config = dict(
    image_size=48,
    num_classes=3,
    residual_init='zero_last',
    batch_size=512,
    lr_schedule='cosine',
)
Rows from block 2, named by matrix and row number. Rows with one number belong to one channel. Each number is 128 + 32 x the weight over the matrix's rms, rounded and kept within 0 to 255. All counts start at 0.
# convs0: first 3x3 conv, stride 2 (model.blocks.2.convs.0.weight, 160x80x3x3), inputs 70-74, a 3x3 kernel for each
# convs1: second 3x3 conv (model.blocks.2.convs.1.weight, 160x160x3x3, transposed), outputs 70-74, a 3x3 kernel for each
convs0.6 [105 101  88 101  92  85 106  77  81 121 116 123 110 109 124  92 114 135 133 122 111 146 143 135  93 156 177 202 200 132 128  89 110  73  84 147 148  93 105 110 141 104  55  88 112]
convs0.7 [128 152 159 157 164 171 148 148 131 122  90 124 101  95 150  95 138 159  92  89 116  90 118 123  58  99  96 219 144 105 154  99 124  81 125 232 144  51  57 118 119 189  68 137 141]
convs0.8 [164 133 126 118 124 128 135 115 101 132  89  67 121 125 130 130 153 185 148 129 121 148 160 177 137 160 196 123 132  91 120  93   0  69 116 194 173  86  32 126  97 135 119 111 170]
convs0.9 [129 122 124 106 134 126 117 119 127 148  73 104 184 129  74 119 190 153 142 113 128 156 123  88 105 158 130 160  59 114 173 112  72 188 208 104 113  44 153 193 123  64 103 174 115]
convs0.10 [ 88  81  94  80  74  79 136 118 117 137 100 104 148  97 102 145 112 112 117  94  89 170 117 100 174 153 121 173 173  98 134  94  55 158 107 115 113  60 104 154  95  92 168  96 110]
convs0.11 [118 120 118 106 108 110 140 119 108 110 116 117 154 141 125 160 144 132 139 133 149 163 153 141 137 152 125  88 108 106  97 132 122 197 196 123  89  78 109 152  86  97 155  97  88]
convs0.12 [154 133 111 125 123 123 148 133 114 139 126 109 157 101  92 162  77 125 142 120 161 156 116 148 138 124 166 201 184 109 154  52  68 150  49 116 125  41  90 130  74 108 144  43 131]
convs0.13 [171 180 178 179 182 185 185 168 161 125 136 145 111 127 144 137 126 145  85 117 134  94 109 161  85  81 135  89  78 152  66  86  90  70 122 124  89  89 118 101  84 131 132  90 118]
convs0.14 [126 113 123 119 123 137 125 107 109 100  93 101 110  91  87  85  71  94 132 131 114 102 101 107  74  77  94  98 114  96 136 123 141 109 104 131 119 157 180 111 122 145 101  97 115]
convs0.15 [132 123 170 119 107 126 140 113 140 132 124 145 135 145 132 156 142 118 137 128 158 118 140 153 116 148 117 140 107 112  64  98 107  76 132 167  32 117 166  38  90 138  47 116 167]
convs0.16 [128 130 124 121 124 111 138 131 120  84 101 101 109 110 110 126 106 130 159 142 116 155 152 123 111 148 155 208 162  93 191 112  82 150  88 141 120  60  86  82 101  95  56  91 128]
convs0.17 [133 119 114 116 108 101 118 112 107 108 134 123  89  74  74 110  99 103 146 150 127 104 101 113  81  71  99 151 175 151  80 105 138 114 148 163 105 140 136 106 125 151  60  79 111]
convs0.18 [141 149 158 145 154 151 146 147 148 148 157 156 116 127 136 125 123 127 152 148 128 158 151 150 182 163 153 206 221 186 122 120 107 144 122 119  72  39  63 111  95 109 123  71  90]
convs0.19 [137 149 149 131 144 132 141 152 131 166 120  76 124 118 142 106 145 178  96  71  91  97  92 110 113 104 110 123 199 111 167  92  78 104  63 154 210 214 195 180 157 199 180 192 165]
convs0.20 [209 204 180 189 182 169 156 147 148 155 145 143 154 141 116 110  91  99  82  78  71  76  87  60  53  75  43 167 107  94 163 121 137 118 112 117 171 152 144 143 170 162  98 138 144]
convs0.21 [145 149 138 129 139 142 177 132 144 138 128 123 165 117 119 182 150 137 124 102 114 148  96  96 149 122  90 100 152 131 120 104  91 175 121 109 113  39  37 139  59  72 175 106  93]
convs0.22 [124 126 126 126 127 121 122 116 117  89  99 114  78  80 107 131 125 135 176 142 112 153 141 138 139 137 153 128  62  67 131  84  56 112  98 139 131 109  62 117  71  77 111 104 173]
convs0.23 [143 136 115 131 129 128 127 127 108 142 127  48 102 158 159 105 179 193 109 121  89 117 155 144 129 130 140 118 175 103  78 124  66  86 148 255 217 189  70 132 171 188 105 103  85]
convs0.24 [128 133 151 116 155 160 113 131 138 134  57  61 140 106 122 132 106 122 108 106 118 141 111 129 138  96 111 131 114 104 127  71  62 157 182 174 159  56  89 142 113 186 134  92 146]
convs0.25 [149 133 134 160 159 147 151 174 157 125 113 138  95 104 127  85 141 141 100  98 115  78 107 107  64 110  98 204 121  83 117  64 109  92 107 162 116  78 122 120 128 182  79 211 213]
convs0.26 [166 167 167 169 150 151 156 122 137 141 176 181 112 146 158 134 119 139  81  89 113  50  78  91  42  71  91 115  96 104  50 135  99  25  20  61 195 189 177 171 199 177 156 170 166]
convs0.27 [139 123 111 126 123 115 129 129 119 117 116  95 125 117 100 130 121  73 120 116 110  92 118 142  95 145 151 154 170 161 114 140 120 113 102 118  88 108  99  64  96  81  61  74  88]
convs0.28 [124 109 107 131 121  94 140 116  94 137 114 148  91 108 127 143 146 165 112 124 149 105 109 101 151 151 139 237 202 132 141  86 181  95 109 158 139 115 137  80 134  69 143 111  82]
convs0.29 [169 142 139 151 140 113 177 149 135 134 108 102 142 102  99 153 101  73  99 108 109 109 100 114 132 132  98 175  47  12 125  26  81  84  30  68 174 120  79 160 120  80 209 168 113]
convs0.30 [134 134 132 136 123 132 150 132 144 128 121 112 124 130 119 117 139 155 104 148 124 129 142 128 112 148 160 125 132  95  81 129  71  71 102 100  68 104 129  58 104 130  10  66  77]
convs0.31 [139 132 124 127 138 121 128 114 119 142  94  92 164 104  69 140 163 127 175 136 107 172 116  87 125 154 140 167 183  97 122  92  27 141 176  95 155  70 142 172  96  74 164 164 107]
convs0.32 [139 127 127 130 145 132 132 132 142 114 105 103 146  91  54 140 155 121 137 135 127 140 107 102 164 148 126 147 195 130 166 104 110 148 166  78 129  73 130 182  94 120 207 177 166]
convs0.33 [117 129 138 121 138 139 133 140 151  99 123 119  73  93 126  99 146 188 120 135 146  85 107 129 115 154 138 122 101 128 113 125 169  81  60 144 128 161 146 105  92 143 140 223 254]
convs0.34 [113 110 115 115 120 114 153 138 126 146 154 156 147 141 127 136 135 140 147 164 141 175 161 142 163 148 153 157 195 169 126 127 160 149 167 155 113 111 164 120 129 135  77  71 108]
convs0.35 [135 143 131 142 139 124 185 166 149 149 131 137 137 118 137 182 176 162 108 114 119 114  88  94 105 120  97 184 173 107 157 131 120 150 102  63 148  65  63 137  78  56 214 176 135]
convs0.36 [126 134 129 108 122 133 106 109 129 129 101 121  98  89 105  84  93 131 149 118 107 118 121 113  82 100 116 128 101 110  91 101 169  72 155 150 132 111 111 140 122  87  75 104 104]
convs0.37 [140 136 129 147 143 119 138 135 141 129 136 128 132  95 124 145 140 147  90 123 115 131 114 121 171 170 139 136 134 139  97 150  92  59 176 120  76  87  96  94  81  85  96 113 114]
convs0.38 [139 130 109 140 116 105 189 155 116 120 111 103 126 102 101 158 121 102 153 113  93 160 113  98 142 137 119 163 165  72 141  90  49 120  71  70 137  78  62 144  71  50 191 131  69]
convs0.39 [115 111 111  98 110 118 121  98 104 118 116 136  98  76 105  87  80  81 105 112 104  75  93 107  78 114 132 167 124  99  98 103 137  92 144 136 110 130 174  98 125 117 113 121 113]
convs0.40 [121 138 142 140 124 129 143 167 166 137 124 117 124 117 109 122 152 136  53  88  79  55  89 106  67  81  80  97  72 105  52  98 100  57 129 126  99  74  46 120  71  74 140 133 104]
convs0.41 [126 122 122 125 123 124 129 127 126 117 113 104 122 113 106 125 112 106 133 128 121 127 124 125 121 119 116 127 131 115 135 125 113 117 116 108 131 120 113 126 117 117 124 116 110]
convs0.42 [138 158 131 178 175 180 176 185 180 162 169 133 165 165 157 107 129 148 167 162 163 171 162 161 156 148 158 115 123 141 132 167 141 145 207 160  80  70  97 105 108 146 114 105 114]
convs0.43 [121 119 142 133 133 127 117 141 137  78 131 228 119 137 163 143 146 102  71 134 148 108 136 130 141 152 114 112  38 140  82  66 234 143 208 128  64  73 232 125 115 148 155 169 145]
convs0.44 [114 108 109 114 112 106 129 114  99 200 109  99 131  68 122 111  87 131 133  81  98 128  82  99 116 108 151 184 236 121 255  80  71 122  67 152 219  91 138 101  94 160 136 111 121]
convs0.45 [115 133 121 126 129 134 158 137 121 114 114  75  89  86  89 158 134 139 147 139 142 138 108 134 167 133 147  74  98 124 149 123 148  95 116  98 119 124 114  98  85 116 222 217 197]
convs0.46 [122 142 145 124 135 140 114 116 149 127 115 105  77  80 118  69 109 144 125 102  75 106 114  94  68 120 152 156 104  89 133 108 107  93 151 115 174 118 117 106 118 101  84 139 159]
convs0.47 [118 115 118 127 149 132 131 149 121  96  96 168  86 114 152 115 168 126 100 113 124 104 128 106 120 123  78 180  76 156 102   3 211  44 160 205 128  98 195  47 137 177  83 203 151]
convs0.48 [130 110 110 133 120 100 135 138 125 115 175 180 129 134 130 114 155  77 123 155 132 110 143 124  94 144 117  68 108 165  88 109 235 110 146 106  90 229 205 110  97  69  53 148  95]
convs0.49 [125 147 154 143 145 182 152 195 181 138 156 156 158 131 150 105 115 131  84  93 137 112  93 166 127  94 116   0  73 122  90 119 132 113 146 145 109  92  79 133  31 118 163 138 107]
convs0.50 [110 105 103  99  99  84 119 104 108 135 155 128 113  85  84 116 109 102 112 144 112  78 110 117  73 116 138 130 151 147  52 117 151 104 151 154 106 152 141  94 132 119  74 115  90]
convs0.51 [147 148 141 154 151 140 156 141 131 170  89  91 143  74  65 113 132 110 152 115 114 147  75  57 129 109  85 176 219 139 196  83  49 120  98 109 213  89 117 151  98 105 166 125  99]
convs0.52 [151 137 127 126 144 122 116 114 126 137  71 120 207 140  94 160 197 168 118 112 154 118  76 125 107 109 126 127  59 139 167  89 101 206 183  69 103  53 146 196 100  80 143 135 159]
convs0.53 [145 136 138 138 141 125 133 133 123 122  89 101 169 100  69 166 178 117 123 125 115 149 113  81 127 150 127 130 187 151 141 112  69 158 179  39  81  68 173 166  79  82 191 188 133]
convs0.54 [162 169 157 173 167 157 169 164 144 145 125 176  89 115 143  91 122 125 131 154 185 121 152 152  70 122 127 255 167 139 114  46 140  72  95 182  86  46 137  88 107 175  97 115 148]
convs0.55 [124 136 134 142 137 125 156 158 148 144 143 152 140 118 104 123 119  84 131  93 120 123  81  55 103  81  36  98 181 158 163 132  96 116  65  55 151 143 195 159 130 146 208 213 179]
convs0.56 [131 140 122 135 138 118 160 145 122 200  97  94 133  81  65 100 116  95 130  81 102 130  84  86 118 105 123 175 194 121 196  74  70  97  92 143 247 101 133 121 107  89 133 123  69]
convs0.57 [128 119 118 129 125 138 138 127 115  99 116 108 111  99 120 105  91 102 110 112 112  79  81 105  55  67  85 136 187 174 157 129 150 138 141 160 100 146 159 102 113 155  81 109 159]
convs0.58 [137 122 102 120 116 110 127 114 116 188 125  87 132 146 118  63 158 177 140 120  76 114 149  99  79 142 149 173 184  66 167 129  56  93 140 190 203 105  95 100 189 119  78 156 114]
convs0.59 [137 149 144 153 149 143 150 168 153 132 137 136 115 149 132  89 129 143  95 136 113 102 153 141  91 119 116 137  72 112  66  91 101  71 128 127  83  81  90 124 110 126 131 120  84]
convs0.60 [131 133 115 130 117 121 134 127 145 141 112 121 129 109 122 103 108 126 149 115 135 154 139 141 129 173 157 255 162  58 146  51  84  98  69 128  97  31  92  86  84 117  49  90 153]
convs0.61 [127 120 126 121 146 131 125 140 129 135 130 140 171 152 138 150 147 132 168 175 164 140 171 159 123 150 105  91  63  64  94 129 118 129 152 147  66 136 125  72  97  53 101 111 134]
convs0.62 [119 130 142 130 137 131 140 154 139 135 125 141 100 112 137  97 128 100 107  97 119  96 107 117 113 107 124 142 127 144 149  90 188 119  92  87 181 193 253 159 146 143 159 183 150]
convs0.63 [131 124 126 137 123 121 124 141 144 130 157 131 104 142  99 121 135 118  95  95 133  97 126 105  98 120 106 141 150 176  94  74 145  72 126 123 114 181 164 140 159  92 150 222 185]
convs0.64 [128 125 135 128 105  97 139 130 126 120 105 101 126  90 113  98  94 135 177 157 131 173 150 133 149 169 149 234 171  72 199  94 102 125  55  97  90  32  45  80  60 106  53  82 169]
convs0.65 [109 115 115 107 105  96 118 116 107 208 164 134 134 129 163  92  72  88 148 159 139 105 126 143  88  72 115 139 161 140 184  85 163  77  31 130 208 158 159  69 100 158 120  65  69]
convs0.66 [131 129 123 115 119 129 118 112 119 129 130 118 116 117 128 127 130 147  94  83  68  72 127 137  54  86 122 144 165 134 144 129 117 104 148 158 153 123  95  95 101 149  66 109 103]
convs0.67 [114 112 104 122 113 107 133 129 125 118 109 106 115 105  99 110 106 103 135 127 119 149 136 120 154 127 123 142 121 115 119  96 135  90  85 138 154 139 117 105  97  89 124  82  75]
convs0.68 [135 123 107 140 127 107 159 123 109 116 110 107  97  98 100 126  99 106 111 114  99 119 117 101 151 149 139 208 157  62 106  66  79  68  67 106 129  70  79  95  92  72 129  67  94]
convs0.69 [132 128 121 143 138 126 147 144 137 131 121 148 111 128 143  98 103  93  97  94 108  73  91 103 102  84  93 211 127  91 131  98 167  64 121 153 176 170 169 141 193 185 161 163 124]
convs0.70 [143 141 131 142 124 119 112 103 122 102 112 150 108 100 135  97  89 100  84  80  96  70  95  85  47  83  74 120 115  97  77  98 115  72  99 115 113 179 165 128 164 158 113 131 149]
convs0.71 [141 131 145 132 115 124 113  90 100 161 152 170 168 155 151 170 179 164 116 145 146 125 178 185 114 161 172 170 153  81 111 106  96 107 164 148  78  87 133  76  79 102  71 107  81]
convs0.72 [123 123 109 136 127 112 146 138 124 113  90 118 150 102 121 151 119 111 115  76  56 122  72  76 110 109  89 148 135  66 141 118 119 165 149 112 145  56  18 171  39  81 175  92 118]
convs0.73 [112 100 107 113 108 100 109 113  93  47  69 118  96  99 102 163 166 141 122 132 127 148 145 132 172 161 151 169  92 141  40  28 189  80 192 190  82  71 146  97  82 117 147 159 171]
convs0.74 [112  96 111 121 120 103 149 135 116 207 124 113 133  74 111 162 123 129 141 117 147 147 119 137 153 131 158 201 255 118 236  68  89 119  71 147 209  83 132  86 106 148 170 122  95]
convs0.75 [137 119 129 137 127 165 161 145 176 163 139 140 147 148 143 113 120 126 110  91  86 118 132 130 116 121  98   2  40  61  58 106  89 144 131 134 116 115 110  67  30 133  79  91  91]
convs0.76 [122 126 147 146 130 142 143 161 155 137 142 147 138 145 153 100 160 138  92  92 113  90 114 139  88  96 109  18  63  73  54 119 103 102 121 128 117 102 116 109  54 108 152 155 113]
convs0.77 [154 159 171 163 175 176 172 171 169  99 131 136 107 141 132 107 122 120 156 163 173 168 143 178 182 150 164 113 149 134 134 140 146 138 143 133 112 126 154 118 121 142 157 105 101]
convs1.6 [151 134 121 122 192 141 106 116 149 120 137  89 136 129 144 125 128 119 141 178 130 170 133 160 156 139 132 141 138 140 129 156  84  58  69  61  93  85  78  95 135 163 119 121 100]
convs1.7 [139 147 134 140 151 155 128  79  39  65 104  76 120 154 141 120 118 134 183  88 100 131  79 100 119 141 110 165 129 212 140 147  76 184 103  46 177 116 170 181 121 145 168 169  73]
convs1.8 [137 139 109 134 133 152 135 115  68 114 110 100 123 158 148 150 116 147 127 156 123 140 158 151 125 118 112 140 101 137 126 208  67 178  31 139 123 121 111 111 132 134 159  31 151]
convs1.9 [120 125 188 155 141 112 119 168 124 151 140  60 123 152 104  97 109 128  94 154 163 145  67 125 163 133 102 134 105 143 123 189 116 103  60 180 152 109  95 162 167 115 173  78 117]
convs1.10 [149 120 107 163 159 132  84  66 111  83 116  95 148 115 126 110  99  91 121 130 102 171 108 125 163 161 100 117 126  90 103 139  83  71  93  59 122 103 118 106 136 150 132  76 132]
convs1.11 [ 57  85 148  94 171 113 130 119  76 143 150 109 114 100 134 122 118 106 111 165 119 127 164 147 145 139 111 130 159 168 114 114 101 104 140 120 134 115 151 129 154 123  76 116 161]
convs1.12 [126 125 156 160 197 137 117 121  73  62 118  82 129 125 143 103 118  93 111  73 113 133 114 153 118 167  99  88 230  71 167 163  42 149 123   8 127 142 117 179 131 102 209 105 103]
convs1.13 [167 143 169 163 129  79 169 119  88 111 154 126 164 138 145 148 135 139 138 144  65 125 149  86 196 167 128 161 204 196 163 203 203 176 192 136 153 164 182  83 131 168 107 116 131]
convs1.14 [109 146 120 201 177 151 147 131 150 139 122 133 133 100 123 119 122 100 146  86 167  58  79 119 106 103 120 170 192 185 191 186 186 162 188 191 184 143 106 157 212 129  88 186 137]
convs1.15 [ 94 118 114 127 152 103 106 114 118  89  90 102 142 118 116 116 126 102 102 117 103  85  87 123 110  92 149 136 109  82 181 189 149 118 140 106 103 111 109  81 139 193 102 155 142]
convs1.16 [139 138 155 124 122 112 168 147 128 112 133  84 112 109 108 118 122 121 131 144 146 145 132 136 142 121 108 127 112  54 111 124   0 140 117  37 120  70  98 110 103  98 141 154 110]
convs1.17 [ 65  91 135 155 147 159 158 149 156 109 111 113  87  77 102 108 122 105 109 123 141  75  78 158 140 155 125 181 206 168 185 190 182 178 178 171 161 119  80  89 208 103  70 154 121]
convs1.18 [159 141 126 196 211 148 136 147 161 149 141 102 158 156 144 133 131 113 152 118 131 130 154 131 166 226 147 143 199 117 136 205 134 116  68  98  59  86 124 124 141 164  63  27 111]
convs1.19 [139 169 150 118 109 113 102 131  93 121 113 133 117  55  22 118  82  68 121 151 151 135 130 172 108 146 177  78 110 104  92 112 116  74 126 122 100  67  87  98  76  97 100  96 127]
convs1.20 [103 114 125 159 164 131 135 122 126 120 104 102 115  93 106 111 120 106 120 127 182 127 105 114 106 101 156 196 219 213 194 187 198 161 160 118 145 134 129 124 137 119 134 158 121]
convs1.21 [119  88 138 127 140  88 115 142 121  68 120 106 114 102 127 121  95  92  99 140 108 107  90 113 161 194 101  89 145  72 113 152  61 119 147  95 155 101 102 156 140  95 164  81 160]
convs1.22 [ 90 105 124 153 163 165 111 108  66 109 119 126 121 127 149 139 120 147 178 111 114 122  92 101 118 119 105 136  92 115 141 192 127 148 132 134  69 123  79 118 135 148 151 120 165]
convs1.23 [212 196 154 149 110 122 139  77  67 105 113 108  91  97  84 123  91  79 146 153 158 155 136 139 109 145 104 169 115 112 143 164  77 125  91 138 131  82 132  96  98 107 187  45 130]
convs1.24 [101 165 157 128 128 147 100 105  77 148 118 105 139 125 113 100 107  96 155 148 116 135 125 143 162 154 114 166 146 107 123 184 111 131  75 148 155  81 131 151 124 117 138  70 130]
convs1.25 [159 102 109 116 168 172 107  67  71 108 111  86 120 143 101 146 129 126 129 112 115 152 113 137 106 159 144 176 144 164 126 170 112 159 110  61 115 114 179  94 113 128 147 164 116]
convs1.26 [109 146  96 186 202 151  77  69  88 106  95 108 140  93  94 125 138 112 109  99 148 186 186  94 128  96  84 206 210 196 186 173 198 213 210 202 205 160 180 100 101 101 125 146 142]
convs1.27 [ 75  84 156 148 147 145 124 112  53 133 123 125 146 114 130 128 124 133 141 115 145 120  92 111 135 118 109 123 155 127 116 163 149 128 154 137 114 112  91 149 164 137 140 152 148]
convs1.28 [155 140 154 129 199 147  81  44 173 121 117 107 135 131 127 122 155  99 120 102  86 149  96 136 161 165 143 127 222 153 117 142  92  28  73  60 149 171 140  77  99 154 137  98  81]
convs1.29 [139 104 110 153 109 117  68  75  88 103 127 121 111 115 114 106 108 122 105  91 154 126  77 166  93  99 100 124 151 107 167 184 113 167 176  29 175 108  94 175  83 104 206 123 159]
convs1.30 [109 112  95 120 118 115 120 106 100  87  78 116 133 115 114 151 131 115 104  97 126  90  80  98 160 132 144  95 116  48 138 173 107 137 151  73 100 134 122  79 158 167 109 127 134]
convs1.31 [107  98  91 137 167  98  87 140 113 121 108  60 127 181 152 103 127 142  86 136 159 255  92 160 136 137 151 112  95 143 101 138 129  98 105 110 171 140 106 104  99 142 163  74 139]
convs1.32 [ 98  96 137 136 196 156 129 139 107 132 110 103 108 119 124 116 135 144 117 145 158 195 111 133 167 117 123 121 127 157 124 156 142 149 126 132 150 103 130 168 113 125 196  86  90]
convs1.33 [ 96 116 109 151 135 180 148  64 103 103 111 100 100  94  79 159 125 115 128 128 136 149 173 126 144 147 163 155 115 120 122 139 119 127 105 136 115  67 105 135 129  96 153 156 153]
convs1.34 [133 117 131 123 180 131  81 136 205 150 121 127 135 160 154 121 147 122 118 111 106 171 104 139 129 148 161 121 175 154 131 158 139  60  54 100  96 120 144 110 135 145 151 121 136]
convs1.35 [128 120 131 165 173 141  88  97  64  61 124  94  90 112 130  94  94 129  75 114 127 103 102 114 151 160 111  90 114  74 134 144  95 160 123  15 194 114 104 170 142 119 219  97 110]
convs1.36 [ 78 112  93 158  98 143 118 121 134 145 115 121 116  87  91 122 130 101 150 138 123  88 126 141 109 139 126 164 201 210 199 205 202 178 217 191 128 118  92 111 214 104  76 171 125]
convs1.37 [161 152 119 119 127 113 119 127  95  79  84 104 147 128 118 152 136 127 109 121 103 116 106 129 165 119 106  98 137 126 106 171 148  70 117  51  66  90 118  83 179 168  87 105 126]
convs1.38 [135 135 154 129 162 124  77  81  59  69 121 100  91 107 121  90  91 115 105 118 133 145  93 117 126 157 115 119 146 116 113 139  79 122  97  30 148 127  82 118 130 114 181 112 117]
convs1.39 [102 137 119 178 150 151 147 143 129 130 134 133 121 101 112 113 119 104 143 116 133 101 123 138 138 133 134 144 193 169 202 180 188 165 189 178 155 157 112 153 215 125  86 195 140]
convs1.40 [149 125  86 115 129  72 106 100  64  88 119 125 155 123 128 139 144 126 121 129  85 126 138  62 120 112 110 180 182 191 194 202 190 176 196 140 157 145 166 125 121 168 119 126 169]
convs1.41 [133 136 133 132 126 134 134 129 130 127 126 126 129 126 128 127 127 127 124 138 137 122 129 125 121 131 129 132 114 120 130 125 129 124 121 118 132 126 127 131 134 129 133 123 129]
convs1.42 [165 119 109 135  86  27 128 109  77 115 143 129 162 133 143 141 142 131 137 152  78 136 151  84 131 133 105 178 197 201 157 210 157 173 200 149 103 122 160  67 119 157  79 101 169]
convs1.43 [101  86 111 163 202 146 134 149  82 128  85 102  82  89  97 129 115 128 136 147 164  86 171 173 149 158 142 111 119  80 116 115 134 123 166 117 139 126 127 164 133  91 132 168 110]
convs1.44 [135 114 154 128 190 168 113 108 129 119 144 100 113 119  88 135  90  90 162 167 132 188  83 175 138 175 136 137 162 122 113  99 132  94 170 112 168 147  93 183  88  79 157  62  71]
convs1.45 [ 95 124 137  96 153 137  77 106  58  94 125 118 101 109  99 151 153 142 118 130 158 123 130 114 126 151 161 127 107 107 121 152 141 155 130 110 120  87  99 150 105 154 124 107 146]
convs1.46 [ 82 129 120 157 140 160 111 109 127 135 118 132 105  95 103 128 126 116 125 118 142 107 118 106 116 146 126 163 206 203 201 215 186 163 204 153 117 148 107 113 199 119  73 182 113]
convs1.47 [157 117  48 149 169 144 150  43 103 105  45  82  58  86 101 102  86  98 184 126 140 172 162 143 164 199 148 168 112 162 119 181 146 131 143 114 122  30 104 125  93  59 163  75  80]
convs1.48 [141 193 213 105  94 135 136 147 107 137 130 124 112 108  89  94 112  88 162 140 144 118 153 141 182 144 116 118 122 101 135 124 144  90 186 123 116 100 142 103  66  81  66 116  99]
convs1.49 [148  98  63 103  86  25 129 131 111 110 135 115 165 126 131 151 128 118 131 149  32 144 158  45  89  90  91 210 210 200 181 201 188 183 203 148 139 130 140 103 116 165 137 107 180]
convs1.50 [ 74  80 121 143 127 160 175 177 163 125 117 117 100 102 103 117 126 125 107 116 140  88 146 185 171 176 117 174 225 141 178 205 171 178 171 151 122 171  74  94 207  77  47 175 102]
convs1.51 [114  79 128 143 211 131  82 107 141 115 115 104 138 142 124 142 113 114 123 134 104 194  75 132 136 143 129 125 154 150  81 106 120 104 173 121 174 138 127 125  81  94 146  83 137]
convs1.52 [ 86  97 161 126 170 103  98 123  81 136 139  83 137 162 137  94 110 137  75 148 153 167  86 154 165 131 107 144 166 141 105 174 127 102  30 172 172 127 123 157 131  96 181  54 108]
convs1.53 [118 145 142 164 181 131 110 156 125 147 134  71 131 176 125 109 143 145  84 124 157 246  97 161 152 156 127 134 144 139  93 155 127  97  82 125 163 133 151 107 105 133 172  86 119]
convs1.54 [169 137 139 176 214 164  86  53  56 108 127  87 172 168 134 117 143 111  82 131 100 174 142 124 150 222 122 145 199 184 144 202 115 142 117  19 174 167 165 159 107 155 148  94  58]
convs1.55 [130 120 183 130 122 127 121 123 124 120 115 130 138 100  95 123 145 111 140 136  96 167 141 152 121 121 126 133 141 160 130  82 142 101 140 147 136 147 156 170  70 114 149 148 165]
convs1.56 [122 124 163 122 134 119  90 132 116 125 122  93 130  98  57 148  97  76 150 156 130 166  87 158 152 156 149  96 120 138 100 119 120  80 159 148 139 127  91 132  94  87 149  89 113]
convs1.57 [123 134 114 185 169 148 139 105 149 127 106 111 113  99  99 116 131 103 114 120 138 108 100 140  96 131 126 189 178 171 181 176 178 166 182 178 181 135 119 148 187 105  73 177 118]
convs1.58 [109  98 150 135 116 139 126 127 108 145 145  96 120 103  50 139  96  97 112 201 135 206  74 157 126 141 159 139  72 153  95 153  93  75 120 143 157  68  83 115 141 110 162  92 136]
convs1.59 [169 148  80 148 143  85  86  84  61  98 109 118 164 132 129 138 157 130 110 126  91 125 140  80 127 109 122 180 190 188 199 210 203 182 202 148 168 152 154 122 120 163 126 154 162]
convs1.60 [214 132 130 149 138 145 118 125  71  80 124  80 124 138 114 101 121 118 119 126 134 154 126 109 156 155  97 124 118 104 130 190  45 109 117   0 115 119 147 113  98 157 145 121  68]
convs1.61 [ 95 141  95 131 137  93  52  52 119 107 108 125 132  98 117 112 112  93 102  80 128  87  92 101 136 110 110 168 106 158 163 173 168 146 157 143 150 106 124  87 140 133 124 160 171]
convs1.62 [141 180 168  87 115 109 111 110 117 136 117 132 121  64  52 105  95  64 143 147 157  94 144 167 139 147 170  65  91  80  94  90 121  97 137 132  83  61  80 106  81  74  72 123 116]
convs1.63 [ 97 129 163 131  98 106 140 146 108 111 101 101 138 106  65 119 128  81 147 106 145 135 144 158 123 123 168 112  83  94 112 119 130  57 131  98  88  99  94  98  95  83  71 177 162]
convs1.64 [138 113 124 119  69 121 183 146 111 111 123  90 105 111 109  99 122 140 175 132 130 131 112 158 121 152 104 135 140  83 169 173  16 148 150   5 108  93 125  87 125 132 149 171  76]
convs1.65 [173 155 198 101 153 100 111  81  97 123 151 137  82  87  80 131  71  92 134 252 127 160 104 180 127 164 135 173 135 117 127  98 133 126 155 156 156  98 115 151  87  72 155  69 128]
convs1.66 [116 184 133 165 125 124 191 192  87 147 149 116 131 141 131  92 135 121 164 130 160 131 150 154 126 133 123 150 152 131 153 153 150 139 143 137 103 102 103 114 153 142 100 120 182]
convs1.67 [154 156 115 157 177 152 155 145 169 135 157 120 126 110 107 151 115 122 139 142 116 137 113 136 138 134 123 117 128 106 119  99  66  69  93 114 124 103 100 114 123 106  92  87 132]
convs1.68 [146 133 101 143 154 123  59  14 103  97 119  86 123 100  99  88 132 110 132 119 125 133 107 132 119 148 110 129 165 115 147 170  72 130 117  37 148 102 115 116  98 146 159 128 112]
convs1.69 [177 150 104 162 129 158  65  77 127 121 112  99 146 105  86 134 149  97  85  95 117 122  91 102 106 105  83 222 200 168 196 177 147 187 175 109 169 113 171 106  41 123 115 136 125]
convs1.70 [131 132 118 226 198 165 116 106  84 132  98 106 137 114  95 128 129 105 117 116 127  85 119 108 121 102  95 146 142 206 174 204 192 164 184 172 186 144 139 174 162 129 130 157 162]
convs1.71 [139 125  76 169 113 114  38  52  83  83  61  88 129  84  97 109 133 116 105  96 125 113 106  88 133  97 100 139 151 116 175 197 161 142 168  86 142 122 104 123 151 185 170 206 177]
convs1.72 [124 108 121 129 151  85  77  80  62  64 113 110 107 109 125  91 106  96  69 105 121 101 101 114 122 124 111 123 197  91 139 169  69 149 162  43 192 142 110 186 114 104 197 123 145]
convs1.73 [ 62 102 124 131 193 163 122 138  76  89  94 104  93 122 122 144 117 136 135 154 161 132 100 141 137 169 124 133  98 114  95 218 167 120 128  94 112 159  92 100 182 130 128 136 115]
convs1.74 [129 101 165 131 221 190 128 111 139 118 122 110 113 143 124 140 105  98 137 109 112 150  80 142 113 164 137 142 166 124 152  95 163 101 171  75 170 149 117 192  82 107 153  51  48]
convs1.75 [109  93  46 114 117  44 112 110 126 109 102 118 151 104 133 123 113 120 129 136 122 137 137  88  73  63 131 194 194 141 175 202 185 152 185 110 142 120 124  98 116 171 173 160 178]
convs1.76 [139 117  41 122 101  42 107 108  92  96 102 118 151 107 123 138 133 116 116 123 108 130 143  57  83  88 140 196 184 152 194 203 173 171 193 107 147 136 116 104 118 188 163 148 177]
convs1.77 [120 104  61 124  89   8 190 150 123 125 124 111 121 102 110 125 105 102 129  96  85 105 137 110 131 138 122 150 183 160 149 171 136 141 145 143 112 114 142  98 120 140  80  79 156]